From a checkpoint of a small image autoencoder.
Model: 48-pixel images, encoder layers 8, encoder width 192.
Training: 27300 steps, batches of 128.
Data: trained on retinal OCT scans (Kermany 2017), 49215 training examples, 71.0 epochs.
Rows from block 5 of the encoder, named by matrix and row number. Rows with one number belong to one neuron. Each number is 128 + 24 x the weight over its row's rms, rounded and kept within 0 to 255. All counts start at 0. Numbers have three digits each. After the name is the row's rms in percent of the matrix's.
# fc1: MLP up (encoder.blocks.5.mlp.fc1.weight, 768x192), inputs 96-191
# fc2: MLP down (encoder.blocks.5.mlp.fc2.weight, 192x768, transposed), outputs 96-191
fc1.127 511:098125112138131160098163129152098117107149122144120142134139129151150106167109108110104059165147144163123136147118120076119115125112103104144124132125117089155094142137137154115179135125150106119126144121141150088149145096116128097114123127134135088119124134128138149120140103158144119126
fc2.127 251:148140179124116151137102157108125139124138130143102106148142133119095151118137210119154123098150098095117146150087097112111118143148165162140124107105137108090118126171154124138094136129124139104131171141126148141068133117127149119122139124133136129135111130089143107115121126133153116084
fc1.128 024:135140120139089110107138128135122162114124154113104134147142095117138179132139115106139131123125108099146124077184111136146153134154137110107141120127119105112172141117106177125091178154131127103140124141126164085108114145151130134137162115166096139130136108124118120126095108122141117123
fc2.128 053:164116084146182138094110139167165115151154096116149143105114134103113093114146108147118137135125175144126148133095160114145146108125075108121133094097145153138119142123108074126152163139126136115141100101157114112106119124098084134151125113159147108146139130138132128137165155167099133116
fc1.129 033:130135121171128098138168122101162114121107113124130158146133117103121119150097096142118157125105095101133119116131140117112139146142129139147127093136137114128157118094150160126080122125107077147168130144104125159139147185117135148133140128146101130127152088123114113119115123110088154130
fc2.129 071:098129108109128125107099169138102146124184129081111128097156115103115088129165134156191124179118132171137121142136117147102069128099156118152154145109138152147120124130168056097133130127131130111126127139174127111128156135133111120167153152149147137131101111136104122135108128139123118126
fc1.130 030:126138108129121130100113118147144126120160162152100131099096094125141173102134085075098127103172133168121119109145116123155121126125135137127151101140112145129106142108159118124150126112147100101119125105188155116114121111141152144111115105152160151123135109106179108129109135173126154121
fc2.130 064:144103143109162148144115103154127118122127134099119125155146133109132145160106134162103082126091121138121132133144139117127180106143122142114081032115108129158122110109118077153112104125108129141150146100045123152141098107147105151130170140085127104117143171116125143122187131136124108113
fc1.131 024:124168174102113149151128116143117138123146155101084062130120135121137132078136067066189117153113143126120156137092107150134130101139081108104138138142107153179138124183113112100126075138140137127103112110118131144092115136139100132177119096104116133111109150106138153118154112119116134138
fc2.131 068:150094161134125124128159104152167097114069111152159161157129140158108157123165124132081148093126120107113124121134122121160158139106172126111120141120134117106135098099122143128088185143116125124128142106095135128121162132145153145121165114119125139154128151119172112128128104113158126148
fc1.132 025:125129160172126134104126137081170163167120115088106153125118119130117172077130082148100145090083126112126168139144149102132099112136157143133098124126135112151141114135149125141149144136142102134154094109155178146111099141124108138163149116128108151096128079135115135117135127119161154127
fc2.132 065:096122144117127109188114125159117125133128120134115072141145113145120148142099124131126117162143133132149109142141130109158186152110125152173162130091194130138132128099102158140106082140151090124113117121127154146153145166096147153138139099155142142125135128083109138113123101114136111146
fc1.133 026:137155093134119120104113115135114083109076088140134152135167109121121128115086103142145146099161125118115138125129119089136159135167147163125108157133126115119143156131152114143157111134163108143128123133158157137084157144160115196125138091164146158053175115133144092122116133120091129164
fc2.133 070:106111171135137121147107152157139159099187172089076144096140110124151100105130139087165092156146151143129114148144126137124101126124139083149135108112079141129112124105146062105138100117076120083119165128145088144143160109120121113135168133100120174138123144147123124140158120137148130129
fc1.134 022:099133087137117127131143143105137148123140167150109135144131122095080133155096098165098111150150097113167121126133120100116127166124155096160124108140158118093122124055160133124114167130136053111149115116105120136127156148132143153102142129078084107123144083151091098131156094112122180135
fc2.134 068:145132105124113130135113127126118128142153090122118182085120113087132100125094124053126126132144140178132122117119155132114138111143069140113137117119120179160133157118130145107109140116128141160104108122140165097144099115116110096162104157149118101114115121122133138151089125147136132132
fc1.135 024:122104134130146138128143166138120119169139183181150150147116097137154112124116076158125112156180105104109155169118098075107125117107124137136086110129131108135111186165132132135132148133143095112106116107129158076083140117149140149118150116165128110115148132127109116110045092144114107134
fc2.135 065:104177089115082126148112121126158091107132091137138167094136101107075178163111125149147131143159168143156111140147159145113098126160103088112134107102154143143128135124145093113132106126127167162124161101144116110151130071099128135129139156132137160100163130130117104103160122100156183121
fc1.136 039:092157124139116149081122114115106114137122126164088132151142105138128163110136098142092120112140090158159140123124130071109135136135141117155161149136157112129108138130148152111171145150146045097150135109129182085123171124130161131100157108148106120101165098143117116105122123135131141103
fc2.136 078:129136132130145088149124150136156147101141149108186155107115117127123086154148126122153137170110144093102147133145163130110098133118109106112124101084135141129145126115094118105099066127111173169092116164150127122135104155088118126162115134123137151107108147093141136137120119128137097190
fc1.137 026:143111126131128096094130113126135089171119133184120129148098091075146156106116096142132162080172103123099102117084134164141151114120126091082197108126098141135078163111145105139122134130151085136122110095128128158144059134145147123124087136138147157117149124138137121126162145153120099132
fc2.137 057:163161141155150147168136100124150141108095118098136159137139144134141122128138128149097091133095128129112150169114140115089154069120122105151088179087114159116151074146143085116100112134090187150156156129098152127126097120109132130164171150145111126119106141120138086159134108125147116139
fc1.138 025:121125133118143149160135207136119124143155165102134100108124098114156117126107069120092076190126107141113121182118143114124107126117123134172137085167113153150123136152138113105148156134134113088142094125108128113101128115118127163096124134099109117167150078131125133130143140094158150106
fc2.138 067:115105135158103083146121094126109106128149076149148165150111136150099091139111122125121137105144117117117178141108166139109132122121113157169127142073131114171155118077129142131106123152093092164162149113096103128161142086121163135164145115201143123127148145137140120105135116172131128126
fc1.139 026:118143156152091143148103123092161119150149101121163157118105132070130129110142081123165113080068143146112117120105156138137125150114161078101106082113131145129148110099167154099126114113097134129141129124136132138106086160141143111124133124150075109123146079121094145150142121109123108121
fc2.139 065:136097130088152127106144138152108103136161119096092110108096099104127120099102118114093127180135141138120106147143123124144164159096140175156144180106141137139134149180113129122108194129164145123098127125157156100163114110119137159117123110129125137122144121129136118122074139138137155116
fc1.140 026:171142158149098150148132108136165103115104114118148139128097137110109148117167099115140147081129147138147181115142130128142083118142151130096078108136123149149140110113137160107120159112119172128129148185106145113116142164111107159109149127125097137100151107095106125125132117118114097162
fc2.140 066:103082131118162089096125154119123127142157149122100125110132112121134099148104127102141122189136148139109105147109150144121166139112126117150146123146117108109122132086133106125136108131126072096123104090173130114145122105140148126138137114165145155141128145140137126109146140148110095126
fc1.141 023:124184121133136176102113093120138106144150159124076092112151126093149116113097089125120147118116111134124090142086135154137170121127117094153153078126118132057121112101124105126108132098159110137129097096142110161132069132127137155107128122152126105138140142173161115141130141133155144128
fc2.141 061:115114101139118100136129151157138138108123085137162200101140102107101135116175125130088118107069115086119135112141159106097055104124108128109114137097117122173145095106138159110125143177145144140161131141104166100119132141106118113117136115169136084159127092115141124133145124169118103116
fc1.142 029:143188140143090148123162089155127102135107116073132157142135121145133143092126111083165132146098125140178118103133137123109152142147133140125159105126106122121131135126126133159148102133132096138112129118126163087100125171138126152165147118098117090083139166114149118117116100086132094153
fc2.142 068:087102130158063121101117135122140144127131064126142128130155122111119117084176120107137135054115143131084130164115153128122113126107142107148127148158157135097135132125130134097117119168115152117171119116123088130146118146137139137115127119110097152167127079151120092129132151162132200135
fc1.143 025:121145144174142124109132131111155073133085119157094089146140128123098157125125074142105139071141121072133174107124103134099135115124136146168143141172142139154113111099163134134093134136129093151175102119151136156127138156096119161143151111096106119110172107180129115135153102099137179167
fc2.143 060:113153158110149065142121156127093136129160125140129153086119107156145093113157137115113112131062132169134134167117142139118100136137142104095137138052106104086142107114121082152145146151150119153133150153137129112128150135120104106138135140168137130128106102119105137132093120144138081133
fc1.144 023:140141163129134128097126120151127157133080080153148096141151105134126158093108076113165149114100155095135156125125116078116152105145145145142129082142123127158138122171127084155162117139154119119102107113104183135106155136145115154162163132103135142046129132110111113097107134102092146164
fc2.144 057:113155183131130115155116121156130088105154152138103119131108125156141121147125135145119091148181140114141146157123136114148111129118138085134114141079129121105130083104125107115113116184121156113100120125124115126137176136148151149081106123116121193143148146095120150133114104092180098151
fc1.145 025:110183126125068130159115192145100142112137173130135145117158063112166138109130079128165112157178113114146114127128146115098157132126116128141117108132100101138100154185108088095153117181158138123102101086125129085076127115131174122152154125152122127067136147123156125122071126092140119137
fc2.145 070:153125149151128124069137067165112122133143129126147149085105130099122078136157119103094121118079144114119139137116118117154128100146152067121132160158116150082123125088105157164131120125131129109119137138161110142200118142155127150122113118117128114126163119120119156111116132157139137123
fc1.146 027:131123109143111137101124132146146157125142122089110131119117125124124162120162098082084098124150109156176121089155134139156139141145160116105142140140131166121130114074113142094113131142161127100115120100126140130141086138156143111127121134133106120159132100110165115094154152149190132105
fc2.146 064:145155144150132102096148053115131103150106107114170149114131150127111108153172116146120117114066124097110124151124152142105114155123130157158107096112121109151148126159126171128082136137115167101161132133166117132134122129124120152140134132150114098110091162111159106144111120162105122140
fc1.147 026:128124105168117144104099105122135153109140090055108111133127145120115167079165094080117139088085141130127140111125127147160131117118147144121197114179144149115140106127134147120107112091152144142151129123162120144127056141140141131148148118124112120125106120143144121113153126124142156133
fc2.147 069:143120143119140108156128123144148131147115145151129157132133155158139130148130118120115110164153107091138124138117128144116156158132104131140075139058110106131150070094095081155116142160102165127123092114039158161161128109128121145127150089132148120149128166101127152143140134176126106155
fc1.148 044:085115128120127148139141158135107079126155131163107140124145090144144121116123095114117082164172096155109151172114135104116109122144144126154124131144132117164121157154157149099177110175131117117143115099114169066104167115129145123112117111133114073125138108119143117128111082123149135122
fc2.148 074:163185138109141109138153117133129157123131163112136130138122123129123151151163138146127138089074120100135145126145120130116065140129142139089120108089092141098106119134127114150117106106126090139095150168143100157203100122117105133153131130087124141107115151143130129113169127154150105111
fc1.149 044:145129142165127133130176109123145143156114110111135098156122125139070133119139114119109125133104105118143144101145139116093126123149164142159145133125160147151163085121134160124097127104117117142176114144093122150133163157113100160141156152111094089139136127141114133121171130112147142150
fc2.149 075:104091096102074096140086159142135095126136129119155143126129089098096131142103120115157129109168132153142116155137125135103105154103107102145122158091166136083142124123121172119109162135126113169112102138158147098157127109118131150147100140116161126140105124134139152150102118150135139151
fc1.150 021:114135112138142177154156109138086077146134118115109165129097114136167166099085095080146116130118121122080142159129121113152135169115138152163176141134127160162161133139164151112105117163090078088097111136112131155132150157132121161135106132077089149159124129062107133122096100125122165145
fc2.150 062:106183173143103112153101115137152148136176110102160143156142136138106113150110135190147130090162102151109114112140119088132085143102147091129132111153190103132120116154124147131153151139116126147122137122156134107116138149164139117137152123163108128125098115161114122135189132147120074110
fc1.151 026:149154138153130125104121123132147142115140099083085112118126141142101175071140096144135131112099144122119164132130134129151107106117130153125163083163114132166112114171136095126135077123156124152105112123136162159117120075122148135157139122092134158089136162147164107127144134125116156109
fc2.151 075:122091143131105138159158093144114100107110130148152094180162149145142126169115124117107114149158130079128152147124124119107162121144135134172078166093157098087149083078112102123119130142113112113138124104095111145138102154168161137117152132125118111181141157099135163116086114131168109170
fc1.152 026:087139128115143148112167124135128070132150113110107138091134104131107155148176101087063142133125141155153112119129159115142136139147163134117141133153117165112119104123153115103154144126146129093132115104120160152170104113125120185118136121089108110127128109114152110106134151119093108097
fc2.152 065:140103197124086135159128130132140125159132177142114133132115134101149117125078129137115127078127111146122121121123148122115120152084091117175111114089104097156158121102125159116082144145112178124161165175096115147136154104137157132121141111119162157132156148137157111109128133152151118133
fc1.153 024:110189145138113149125137092133115167140154120084106121099142120149153095103139098125151133101103098107146152111136109089119118133111129152155139132161122099150112105158129082145176107083155075144121133111160121157144136119117165119142169156150163110112106115146154134129101102128106170137
fc2.153 061:123052112145151124152109101144121110116133147158130131140131148134122150162103140132133110135088138147121107172120114124136186141164122126164108114092153163107102098137147164148102092131115106139116094114076136127146101126176117123125089122082115132119151147090127180090166153155147067167
fc1.154 026:079168135146145138113126140132143126143170112133152150109137127113145155106127088119105074086128128166107119135155157112145108124158158116115108102127107114108141136147177155115161162112144110098138129131183132089144120163131147135147132102176124162152118060094146090124109111140139131122
fc2.154 065:126086138094120151145100128167164127130099117131133113140159116118135105132107133081187114142134137107133126143122113159176197130119157178152133086095165153166100117105123113129106076112117085102142130133095141147152120104112117148106126103110128139140126153119141173098163141164121120147
fc1.155 027:148138133135113113110124149138129097143147164110116147096150076092115128126123094148089154101124104089157106097137166116124167124140160126138154105130121120104132112095131088101081132125170143103143105091124124169136092118140152163146161144137153148120137093133139096150101169090123157102
fc2.155 073:136138161102199121122103136141150158114151129123096066137137143142135103150131129081132115153150126092122148145129114122095138123115078099107118149122132115119141074123100165119111136130114079142127117125126116115113156100153136113146119121093133163137119155112130152140157099167125101136
fc1.156 025:104145097147142122107139154147124141099111141098106100114166098139150157155150115105117091152153116101193115096137146107091140156165194141114174134126111110131141138128101102099128130135163151122134106097097159092124147117135129129144144151144118080099151113130149135103140105090129149112
fc2.156 066:128111126136113110114106117121148124130149115150119164138138132146147131099128126165119128102100134175112117155116125137145124110142090104163116112095130135135115132100101146142134049142122086128089128100150080156170120146131121113112128071090123146120130135132120133118148157163081108124
fc1.157 025:129124122117167148102139176162124069130099087080103098117158131117131108129121063131102111180115119105098115119124123111131152118151108143118149108164143142165116150105149116127167123113160106119139117120126133174133144108121102181129128131119102137120139130140115104114153124128124158121
fc2.157 065:152156168106094066163127125145136121105116110132121195152172144132137127120119139111112099124166098148140125152164140148096111117089118144137091106013093112054146094073143086124104156112074132127109169100116135152111123134131118129145141117139113155132127144110143120139119125136161119149
fc1.158 675:179107122130158095169152140137156118162092101113134103167105151090112103174134130144151133153131115087111098096133129168118165111097118099126159135136154157113143144116103128116093154105099138169147122147085075170142108138106123107149116159108103144178125161128102171148150113144111119181
fc2.158 251:114105112086053105139127125164132113135124138161143137143133145147155137074135115117088143130141128150149129131151131152153150143107162155163165136122113159170108092115166078138180139125143110143121120135116112100120149133129153115155133117139138143130138119121130126100131183176059161129
fc1.159 028:153124137126124145169154159130137148147138140119186134141105095112096122097141100149182115124145094115087176150145116118118077119129154136168148116151146144181142114206140158110143105135114111120115112160098130146100152114145154141139157136088085119136131113100103129153123101138081128135
fc2.159 062:131097161118139119159155093156123102148164105102101115142126136144143159173159129118111108129142137148124111152128113139157211151102119144124092106102153120092136115079141108127081140153124150123097115090127129103157146141148144166127142142145150107153134153084141171112093138092173117162
fc1.160 026:154120114162119129065115105119154170124111086150119103138116113119137178122103086132110153052153110111137107079105123135130142126114122129156182126113124139144106130103126080153143154122153074114119113130163149167143094148132163139123105115162137138113122102124178117111119155150159163109
fc2.160 067:132167134148157102202127113137123112141121161122088155127136143158127134126139135109100098209136137140120130173149138140107138116120110148089107094167104127122148095094157116130104081125108144129136149149079170127127124115116101116174150116066137116123125157083125144129134123131099125169
fc1.161 026:137079133141114121141112161121177155113118116138124100188156112115104166135134082151122122119180083103121157095137117112093130137113115127163108161168156137159124136128126114126156149135148119167153107164126133122123154129109148135128115110133120060108142111155145133109155104101157127137
fc2.161 064:124175143149168128169125105130111101146147113119110131094110171138099118133158136096128105152114158143154134147091146145089084113115105159098133102052113143097138084118112086097096118144082151125141106102147142150134091093106116135187122104182130138118149126115123110162152161152111164161
fc1.162 027:102122124142134102107152107069167097161102107155088157142106125142128145113104050158104170127111115104123157118110132078122129120109093147153080106165155100120111103131143115133125126148135076135116099103155143146161156114106161142137153108166116133075154141145115111116099119139119143127
fc2.162 060:109140109128118095167085155148153169118142123103129128100162085077095121114130146153199112114102124162157126124168142122111087144104152109087132121043143153176117145115129092116177121110123123136156141151124114123130130161083125124143119153123143122111140107148107114140094107137112128079
fc1.163 024:151207103148114138086115128159149118100146106095078127105142094136125144120135079066105123162148094165153106094133131132122156123133130142155182114126122142157116125096141138110177115090158118121108139113119169106147133110146140129133152125155121100165142115109194093144152155148123169113
fc2.163 071:131139158098120117151140101136128098132118166140121104112142153146141124138175136133117113123095130075106154135137149126130104148130111145138125125116089127137125078137142111100093124150112136103146146133124123180134124163148126129147114125118116132147139147119125150113155135146184054156
fc1.164 029:130109152160130154147163143139162139151066118078117118160148121114086164135155107148109123143147129130139158124131145103102087122138139159093123124145135148169166102136118099090140106145103168151179100155107162119077159121098105148144155096091123082106154130135134099118152138077151144127
fc2.164 058:114098155134130120118084163128104102108148111149120121089111132130111095123105110058132152111122146164116137150121171135122180115109108098173133126123174124059133153119112141111106122147116108116143126106144089129168100102149131144102108118149137163139157116124121097116112157155110175120
fc1.165 030:147077115170139129126108153146150104150103123135107093130140119084163136132120058168108105153164103104118101142095140135121165132088070102177174109156158124167108134111116145096119182131125080136131112102115122146147112110132127123105129156144094098148167133153111165122140089138151164114
fc2.165 064:123215119134114136123131119125092160126136133113096140109127146126116119121160124149111123145091094108135138139132142128125069123142131135087138141083134126155121092128092121160125108123182097173140156154152179104163093158100111133135098127164140110106134125116102130129112144132100126144
fc1.166 027:134149134163142104111120125128156096123126119115087143115111153166128151091128082088163126118132108135131143126101105111191086144157155173137107121174113138158142131166145143129163064124129102138125123129151137135114130142132145146119110124132131149099123090092165128143121149109107187129
fc2.166 072:116130191122130103172143129125102125089135116121149131169142144132146150132108143136135119140098107121126134161157135112092156125084110117117108149018167107066142117107130091108113127146106077122099136124148103162148150127125150130105150134125102153126131152127109096160130116154115148134
fc1.167 026:133128127176118101126122144109167117132067112144113098141121104127074147111111070104133124142125145104101152082133122108131158114118140142139147154153142165174109107115122120128161080148111095105153145148140143149120140135120104165113148123089085130117172086153126100133156164100127158162
fc2.167 059:086118147105153110116140144148103142165152094104124153125113117151138110120160136131116105161124115114151167146131159142097080146111104136127118140014136085121163123109140115119108159170117108106149104141130121100143148134142148141115160116174159134124135140134114099171115096130152137118
fc1.168 025:152087095131109132162113142152177137129147110098098130111152116138108126143143067120124115126134097095152165080146107140116149130122111150146126156131151111122116150131125093134123151097164090156130139139156100114122136125119096161156136123193138062134140096142136111108133091120113146169
fc2.168 056:109213127110129125094119146155136123123110147130122140126144118121096162104159130101109137150101158114124112160138151123132118113142082149123127127091156153109113072078083107105086131144119132145084114103145144133110110150099131092126137162092099157139127168111146136129139130113128128088
fc1.169 024:116128134125169158146097165142112097154134123171132133100137095126088100153120068164123130142127093099117172138117122066120116136119137100150096164139131110127116146128136109120119078125127076127123128122142100139153149108117131172145127107134093093153120117133122094151131129128098144120
fc2.169 059:129181132141126052171149097113159150087084141134079162130142163125091115115117138097155100137145130125124128118133130140077057137125117157104148068094129114135137101109141136139146165145106112144161126106098132155115167114116140146149169115113137167129162125149126107134133141119136134132
fc1.170 023:130130110128135141102098119113155106131115106108089135140112131116132133137118097119118108110109128057138150085137115148146145129087126121123141140171172159119132139091134076131081146082123076126113127137131109173140104130160138105142148143149115211143145150142123141116100114146102127163
fc2.170 060:149118125157157096162112133143136117102132110108116121131183145125122134109111126125152110110151112176168093150100121152119149111139128103156108057096153134138153098119141111128088140129111129135165131097117152144109144134112116142160140110130144133142149145106113144134156136133128126112
fc1.171 027:166112117165088101096122145143175125132095102130143138144136105105111175104130090191118163096119110077126134082132142105132125120143170106117131119147108133153140141124125167139105116121135096164151106134123137145117123124132143135128164105151119137138163116135154113113095135127107139103
fc2.171 068:123163132120169076168101135130115139121170133066105119115126132133144119107168132066149082209159120188135116187135144138133126145099118117157139125096119127110119097121127068127121103135121137134141102129113130138122107141114133141136120117126117141098130120128090129144187147130137091144
fc1.172 503:146134100139125124064153135125113145113145119142122088124132135133109120146139120138042112121137085115157119113129108101104126121109119122178151133126167149152143054113135157115151129104130126109139141136095152156207179107110115110107136158125129130157144122156103143109138173167130157105
fc2.172 252:130117160111136142172100115139149148129135152152128125104126125128106141171113255094169116124123122113122142112121138129082134112097147153154104131136097154112144156157132109129114135134124125146121126130140122164091109152148158102148126106130143156131088111093147138119104129122142120136
fc1.173 027:095111157151143101126145073094155118132149113123141111114083151133116126123146061109129130086092138147126138088130119123127127139108139170134118086107130131145107074111150147133129133101115111106122127163143130151176157133105087158117111149149098115124141091121103112111149135135120112155
fc2.173 062:118071114129076154126138149153094108147124132126125130107182129116125154185084130151145139184107112132115104151126141098092094115131128132120110170093141130102139130114104104117094159114138144160126090094161151107132122148109145130123121165167126131130148162085138146113149156131138138124
fc1.174 023:080112122144140142142154174134093060126142144107103136116128120108154110126179093094136104093157164141114109160120141140129108147161124152126176149143109170163130144166107125106140126179122135096135127106107153132103121135127109170122123111100099109138143105128141130104162114122150105110
fc2.174 061:124118135128127087124156098129122128154109137135127165123132128178098123160088105148098149136112102100109130109125154169105111115127125119124109147104156106106171079061133191161130122130129142169148137130083117116155116123142148133133162137150114117118094143125146119138139104145086117107
fc1.175 028:093134138157138153116178119115131119149131136129129133128125106116121177107144085083094122089108171151172121142110141106118124137149148162090131110108117168113111092145146127137118128138120106093124118099160167087112103139124128160157114086141143138092107110109143110084128156109171095105
fc2.175 066:128083152134066110130114117176100082132103110128112150116111133143131091145110110125083136094126127164080148139124118106101104122127142135170120175140106124131139152114102132127124120125141185137161138141104099157187124110111145135124165146136131136120162119150114120133110137148109136132
fc1.176 027:107151111129130102082175083116149128133123122106125106173118108142128162101147117147102153064131102100151109089123130130126159177138154143115158125123168089103139138089148149156100136109162082145134129131115120117123140179121147133146142128142125134122156133132091137117132115109136135140
fc2.176 071:122126100141152069158105153120138143126146150113112165116150139116126120132141125088160117191116151150129121168125153146089101098129056081116121111128138161085119084104148082115115142126090140149111124091138162125126124106108113100153127132113125152128126133098111143157160132118135119137
fc1.177 025:158117159126084108154117121144145117129121108095188104140139118124124130104169062100191141148096149138141168108109135107121133130109094150155156138118148120193135103170110110135160095128127145160110137135110127139098163094107135155161149133106113108090117154110120132136146130120148075163
fc2.177 060:119149188153101179112125139144125140139129135127122095130114149153122141112123129108127120147134132100140124178149143118142142136137194119096126131148137084072109122049122111131129133110103084122116101107160138147155111143160167132109103102136109164151118145134137119134088141146132165129
fc1.178 030:120127144139107132134141127131153111128101123111098137119119137158129173109138088090130117144166135136153148086139124118137126120141113149085106119125133099130122119113151078140174112164146152131125122128167150079089126139090107147125123126152147089075116117114171116124142111078132139173
fc2.178 065:135099144152114142129118138151116107141169134145143132127137109133150098096125137116090163086091180123155125150101146105132152112144138086172136149150153165082140135111115123094093096145126159101130130132132105127170097126129122124122125091084099149137149158112142122137129141158139156088
fc1.179 024:138116124158130098141164094107153131163096121133153175126100149137132135113063105145135126148100080120133107166135126102119136160134138169149112085120160102132170124094108142120085081129073122133143106130122117155150152156110119195143144129103097135136138122110121122167128139127111216107
fc2.179 065:126159087109147140162110163113135121152163116116097104140149125110084164158195139165193130103110131120134107113144110117107082132108089095162133131154159161131091153190164103124152157121157101140110144135155150072135096113120105104133116144171121106104094124130100095123156138122156086111
fc1.180 025:093139141145117130104159091127134094150173137113091107111096131135148165122171094110101134022172122141125173096123096142142128098122176138107124147108131118107091134099140169116140180129118116095122142132131164089115131143135099157112145122152112103166131120103132132133149081134165070147
fc2.180 062:124085116111086168130110153133141094122107123154113131100133158128076143157126118106141124215095139144082121129127159145079100104160077138113144094201120128142141102123108139123096140165157159138162101132111142116112120080137143097121111146106138126111130135163140163113071136145113087122
fc1.181 026:123071132150094107112126137097147132146137132141185125149125100114104161120138091130123162083118121162151129101116126120112154130095152105134188114080161140126085108106153116127148179132131110124101121130126158102120155112138125125136142146127120141112136102162107149122151122130101104147
fc2.181 067:142126143101141143148114082148100115152149102147103163108115148125119145121129124078150119219137147144111118132123157149105120107156159144137113109167059171168103139110130098126114121088120200140114158142122148138171104120110102121140119147094135117101155181112140104177128134099160139114
fc1.182 022:113135142140147175119107124106163133135176143164115149106084109089133141112140053087136121079141123152183146106139110118118115125079150108134167079127117179121121100117142103097121144113105108127106144135127131110127131140149119117104133127151118189125126121094115161143076133170147139121
fc2.182 060:141136120093119108180147140152117097118090115117134115120168114127136169159138126121101104157149091114111106155124102104143118134155122153095128148139135156135129097115116134131097126124152129134129109119083164168176128120083105151136157160093140075134146158098140108112151107121102102149
fc1.183 026:132107115173124107102169170115140117136089132130135126188115086085130142111091099159149169177181130109095090109091136141079152122105122127109174102118146154148104143101134114134150147138126140120157129131091164108126114138124120127112130137129088095104152139136114161125156129120132131133
fc2.183 066:126119162108094110112126118154093110147164117097145109060147115140134119133138130087100136104061124150115122146124148138102118115113139117145120181095076145132128156157138156139097097122147167161125128151171108127181107137129131153114125157164138145077162111117127084157092139107153132105
fc1.184 029:133150149168098138140148127140172129131097103082132104155129092145101174094142085135150145117125117119132150131110144110121112116135105145110144139146120114153145105161112119112135079177117177154139103145111152107085136121117126160150159094090115077080149129128146124129134115089144121131
fc2.184 062:140125140143117132133135124132116117135120141114100120113127163127128118094159112090119131125139137114112121145121132111125101123124137112150115151088127113066110097109110090128118149119118107100126114099127099155164117139148125127119111109153122191151144139126099099126154132140139183156
fc1.185 027:127132148150139111090110094096123111138127079149133124147117150152103145128150100076121123142102138144129174101123148108146111121123159122143138138140129116126146046120164120114141126104126113132127143139155126136183127146097110121141092134137109116124119131111126138136169118139165109146
fc2.185 057:104118176117109127127153126166137133105121118082131089137149104109136143125150141155150109092067112111151132144135126120142160165090155175127136110095157155131130113148120123117089112135126093128149104132095139133155129124138137162131157090130130151153129143118141116096119143166128147131
fc1.186 029:106132128159127143103168137137138049118123136150115103128104106110129110105154069129096135101158125105107140123091116134127139110125112099133135128145143160182083141125145157131154162157127068111130133127106180143122141119133121138091125127141127091127176099141090136106134142131124129148
fc2.186 065:093124142097093071146113160127147127150144147112115170126151099160134127146094130089138124177129114160122108155158167112110083142093114136148152144072113102136158122112093128113114096138121195162122130114130114117128128137135113141156166134140128160097130140136166123146126114119123120109
fc1.187 026:122124108165160153161182130110170110158089093115117113118147084118108156165114080115092072115151091110127162125158112102112134149089136166148137142133147138184136135134134133107172129101126090137140111167113154137159163108121108166124121170120102089130146070132117111129134111096118170151
fc2.187 061:106122165108147125079123167139114099120146166132062143147125154136105107106161136131112113154071130103127145135121157149115106116153125132101143064068131147082126138118091060125130124165145133131126132097182121149097122126147138106128084100080140137126160140096113149127136162154141163162
fc1.188 024:085113126130134130140115149144107070116133148143113126146105106093147146099096082129177107126174142101091083141113151143134119143146136105112170098148063127138118174155111111123110102190141121102104120087103161138122099139150135118112116096137126126081155153108159104103126123112151098082
fc2.188 059:128174110146119123127131070120130132133127077119143187111119128163123123179170111126113118128105132088117151147135141122093071115149114105101108143106122097156133130095128115167147161121097149138152165094101116103137122119101146132151145135186135126145103132120117114153152105122113120119
fc1.189 024:149138144157105129111106138095159135138142118110121087099122108107120129102163079105113165084081095102146155119120137140107129091113155157144159158141146146178139073134103156123116109078137132137161114120088155136141129117134149140118139115084127157123158131146100147108154127155126181103
fc2.189 067:124097123141140106155173140125105116113130082109130146167138171167102159132159126126089117204116134162134117175133129148096104123130118153111121112015145140102126103140124117120108138131136118142125143097124135157137111090102159145150139150125139096138124124087135139131162132142100121138
fc1.190 022:121099126139072118127103094113147095102156112120152130084076104112093126105124058101117127078119113119164165091096159139135135109104168080140142133121128155135118110127136144097118150103123108106158142136119136146154107116114133119104132113114091127150144117117120164154162122130138136163
fc2.190 057:118164144097130110125116153141100144133144129114084109141128153132139156139141137178157102211128124157144095163120094127105121165138107126175116148055137101110119117137136088121132144142163149144121099125121161121126122111117118145119156115135124151133115186122135131136103160126084102094
fc1.191 027:146168155175103128125152112125175163138124114145168103159103096124103170129104056133127130145129101112127156106109101099084144096120154123143137088147146122124123123078133114128151092129138091139128118114131147132127162129098090119153133130145122132077120133118130140115114123128116131169
fc2.191 069:093112115100118139137104098140145090141132112131111119125167124106129141137162143140153110099088103143150125125136136154125060152108111108120127139102130196168119130076145101113113081137131126110162157170137095118175125132111145115122120146107136148111156150105118117132096123114135110128
fc1.192 024:112152162101139144104159159138137102111132151085089070102127116148132113119165052075122122142139114085142135105145101134126102135133143140124162115134109117139108116107135113105146130119173132103100100104123138160110117107152156125164134144126112109096109116118136112109140101135119154140
fc2.192 060:155097160122161138150159097124114123134125082179161191129118125139109143133140125130097131170072127115095136163123148109129148127101099126054106127103117126094112133140122137103100171147084182123130134094106118115135179111105115124144153128072120113134138135090160140122168122144124130118
fc1.193 026:111099142146167099109125108097122118147122160103146144120121127103120106132148094145111140107103102124137073139155135144136128152062143132156160079101122155098129107091149168084107199083100080112123123131151119125124096121162143109131122153144109178179121093161071135149103145142126128097
fc2.193 060:090138119117115101125123187123140116155141093152115132142156128099117143137121126160136141162175108163080117114152136114103105151107130143091126133110150123202138128168089108112147095159139155131173124109108140141126144118129140148124131127122141087124183073121139109098099135183099121143
fc1.194 032:095125145110111146150087100142084101142129154161119139122131133128187130091108090140183109113126151139109131143104119131133142108138106108107115106118137091074106160160150118136128126142143069122099117090183111114070122124132151122124132085166137134095125183119117120124078086122163094135
fc2.194 059:129186094138100159093121111130139120097125129107180123103119098116099115143124126111118141099116146135084141118150120126122105125137168134088140146162114159225147093094103166169132056112158101107183134152095141131164125139123122155109137159062152134125167122157146132113125109134106103122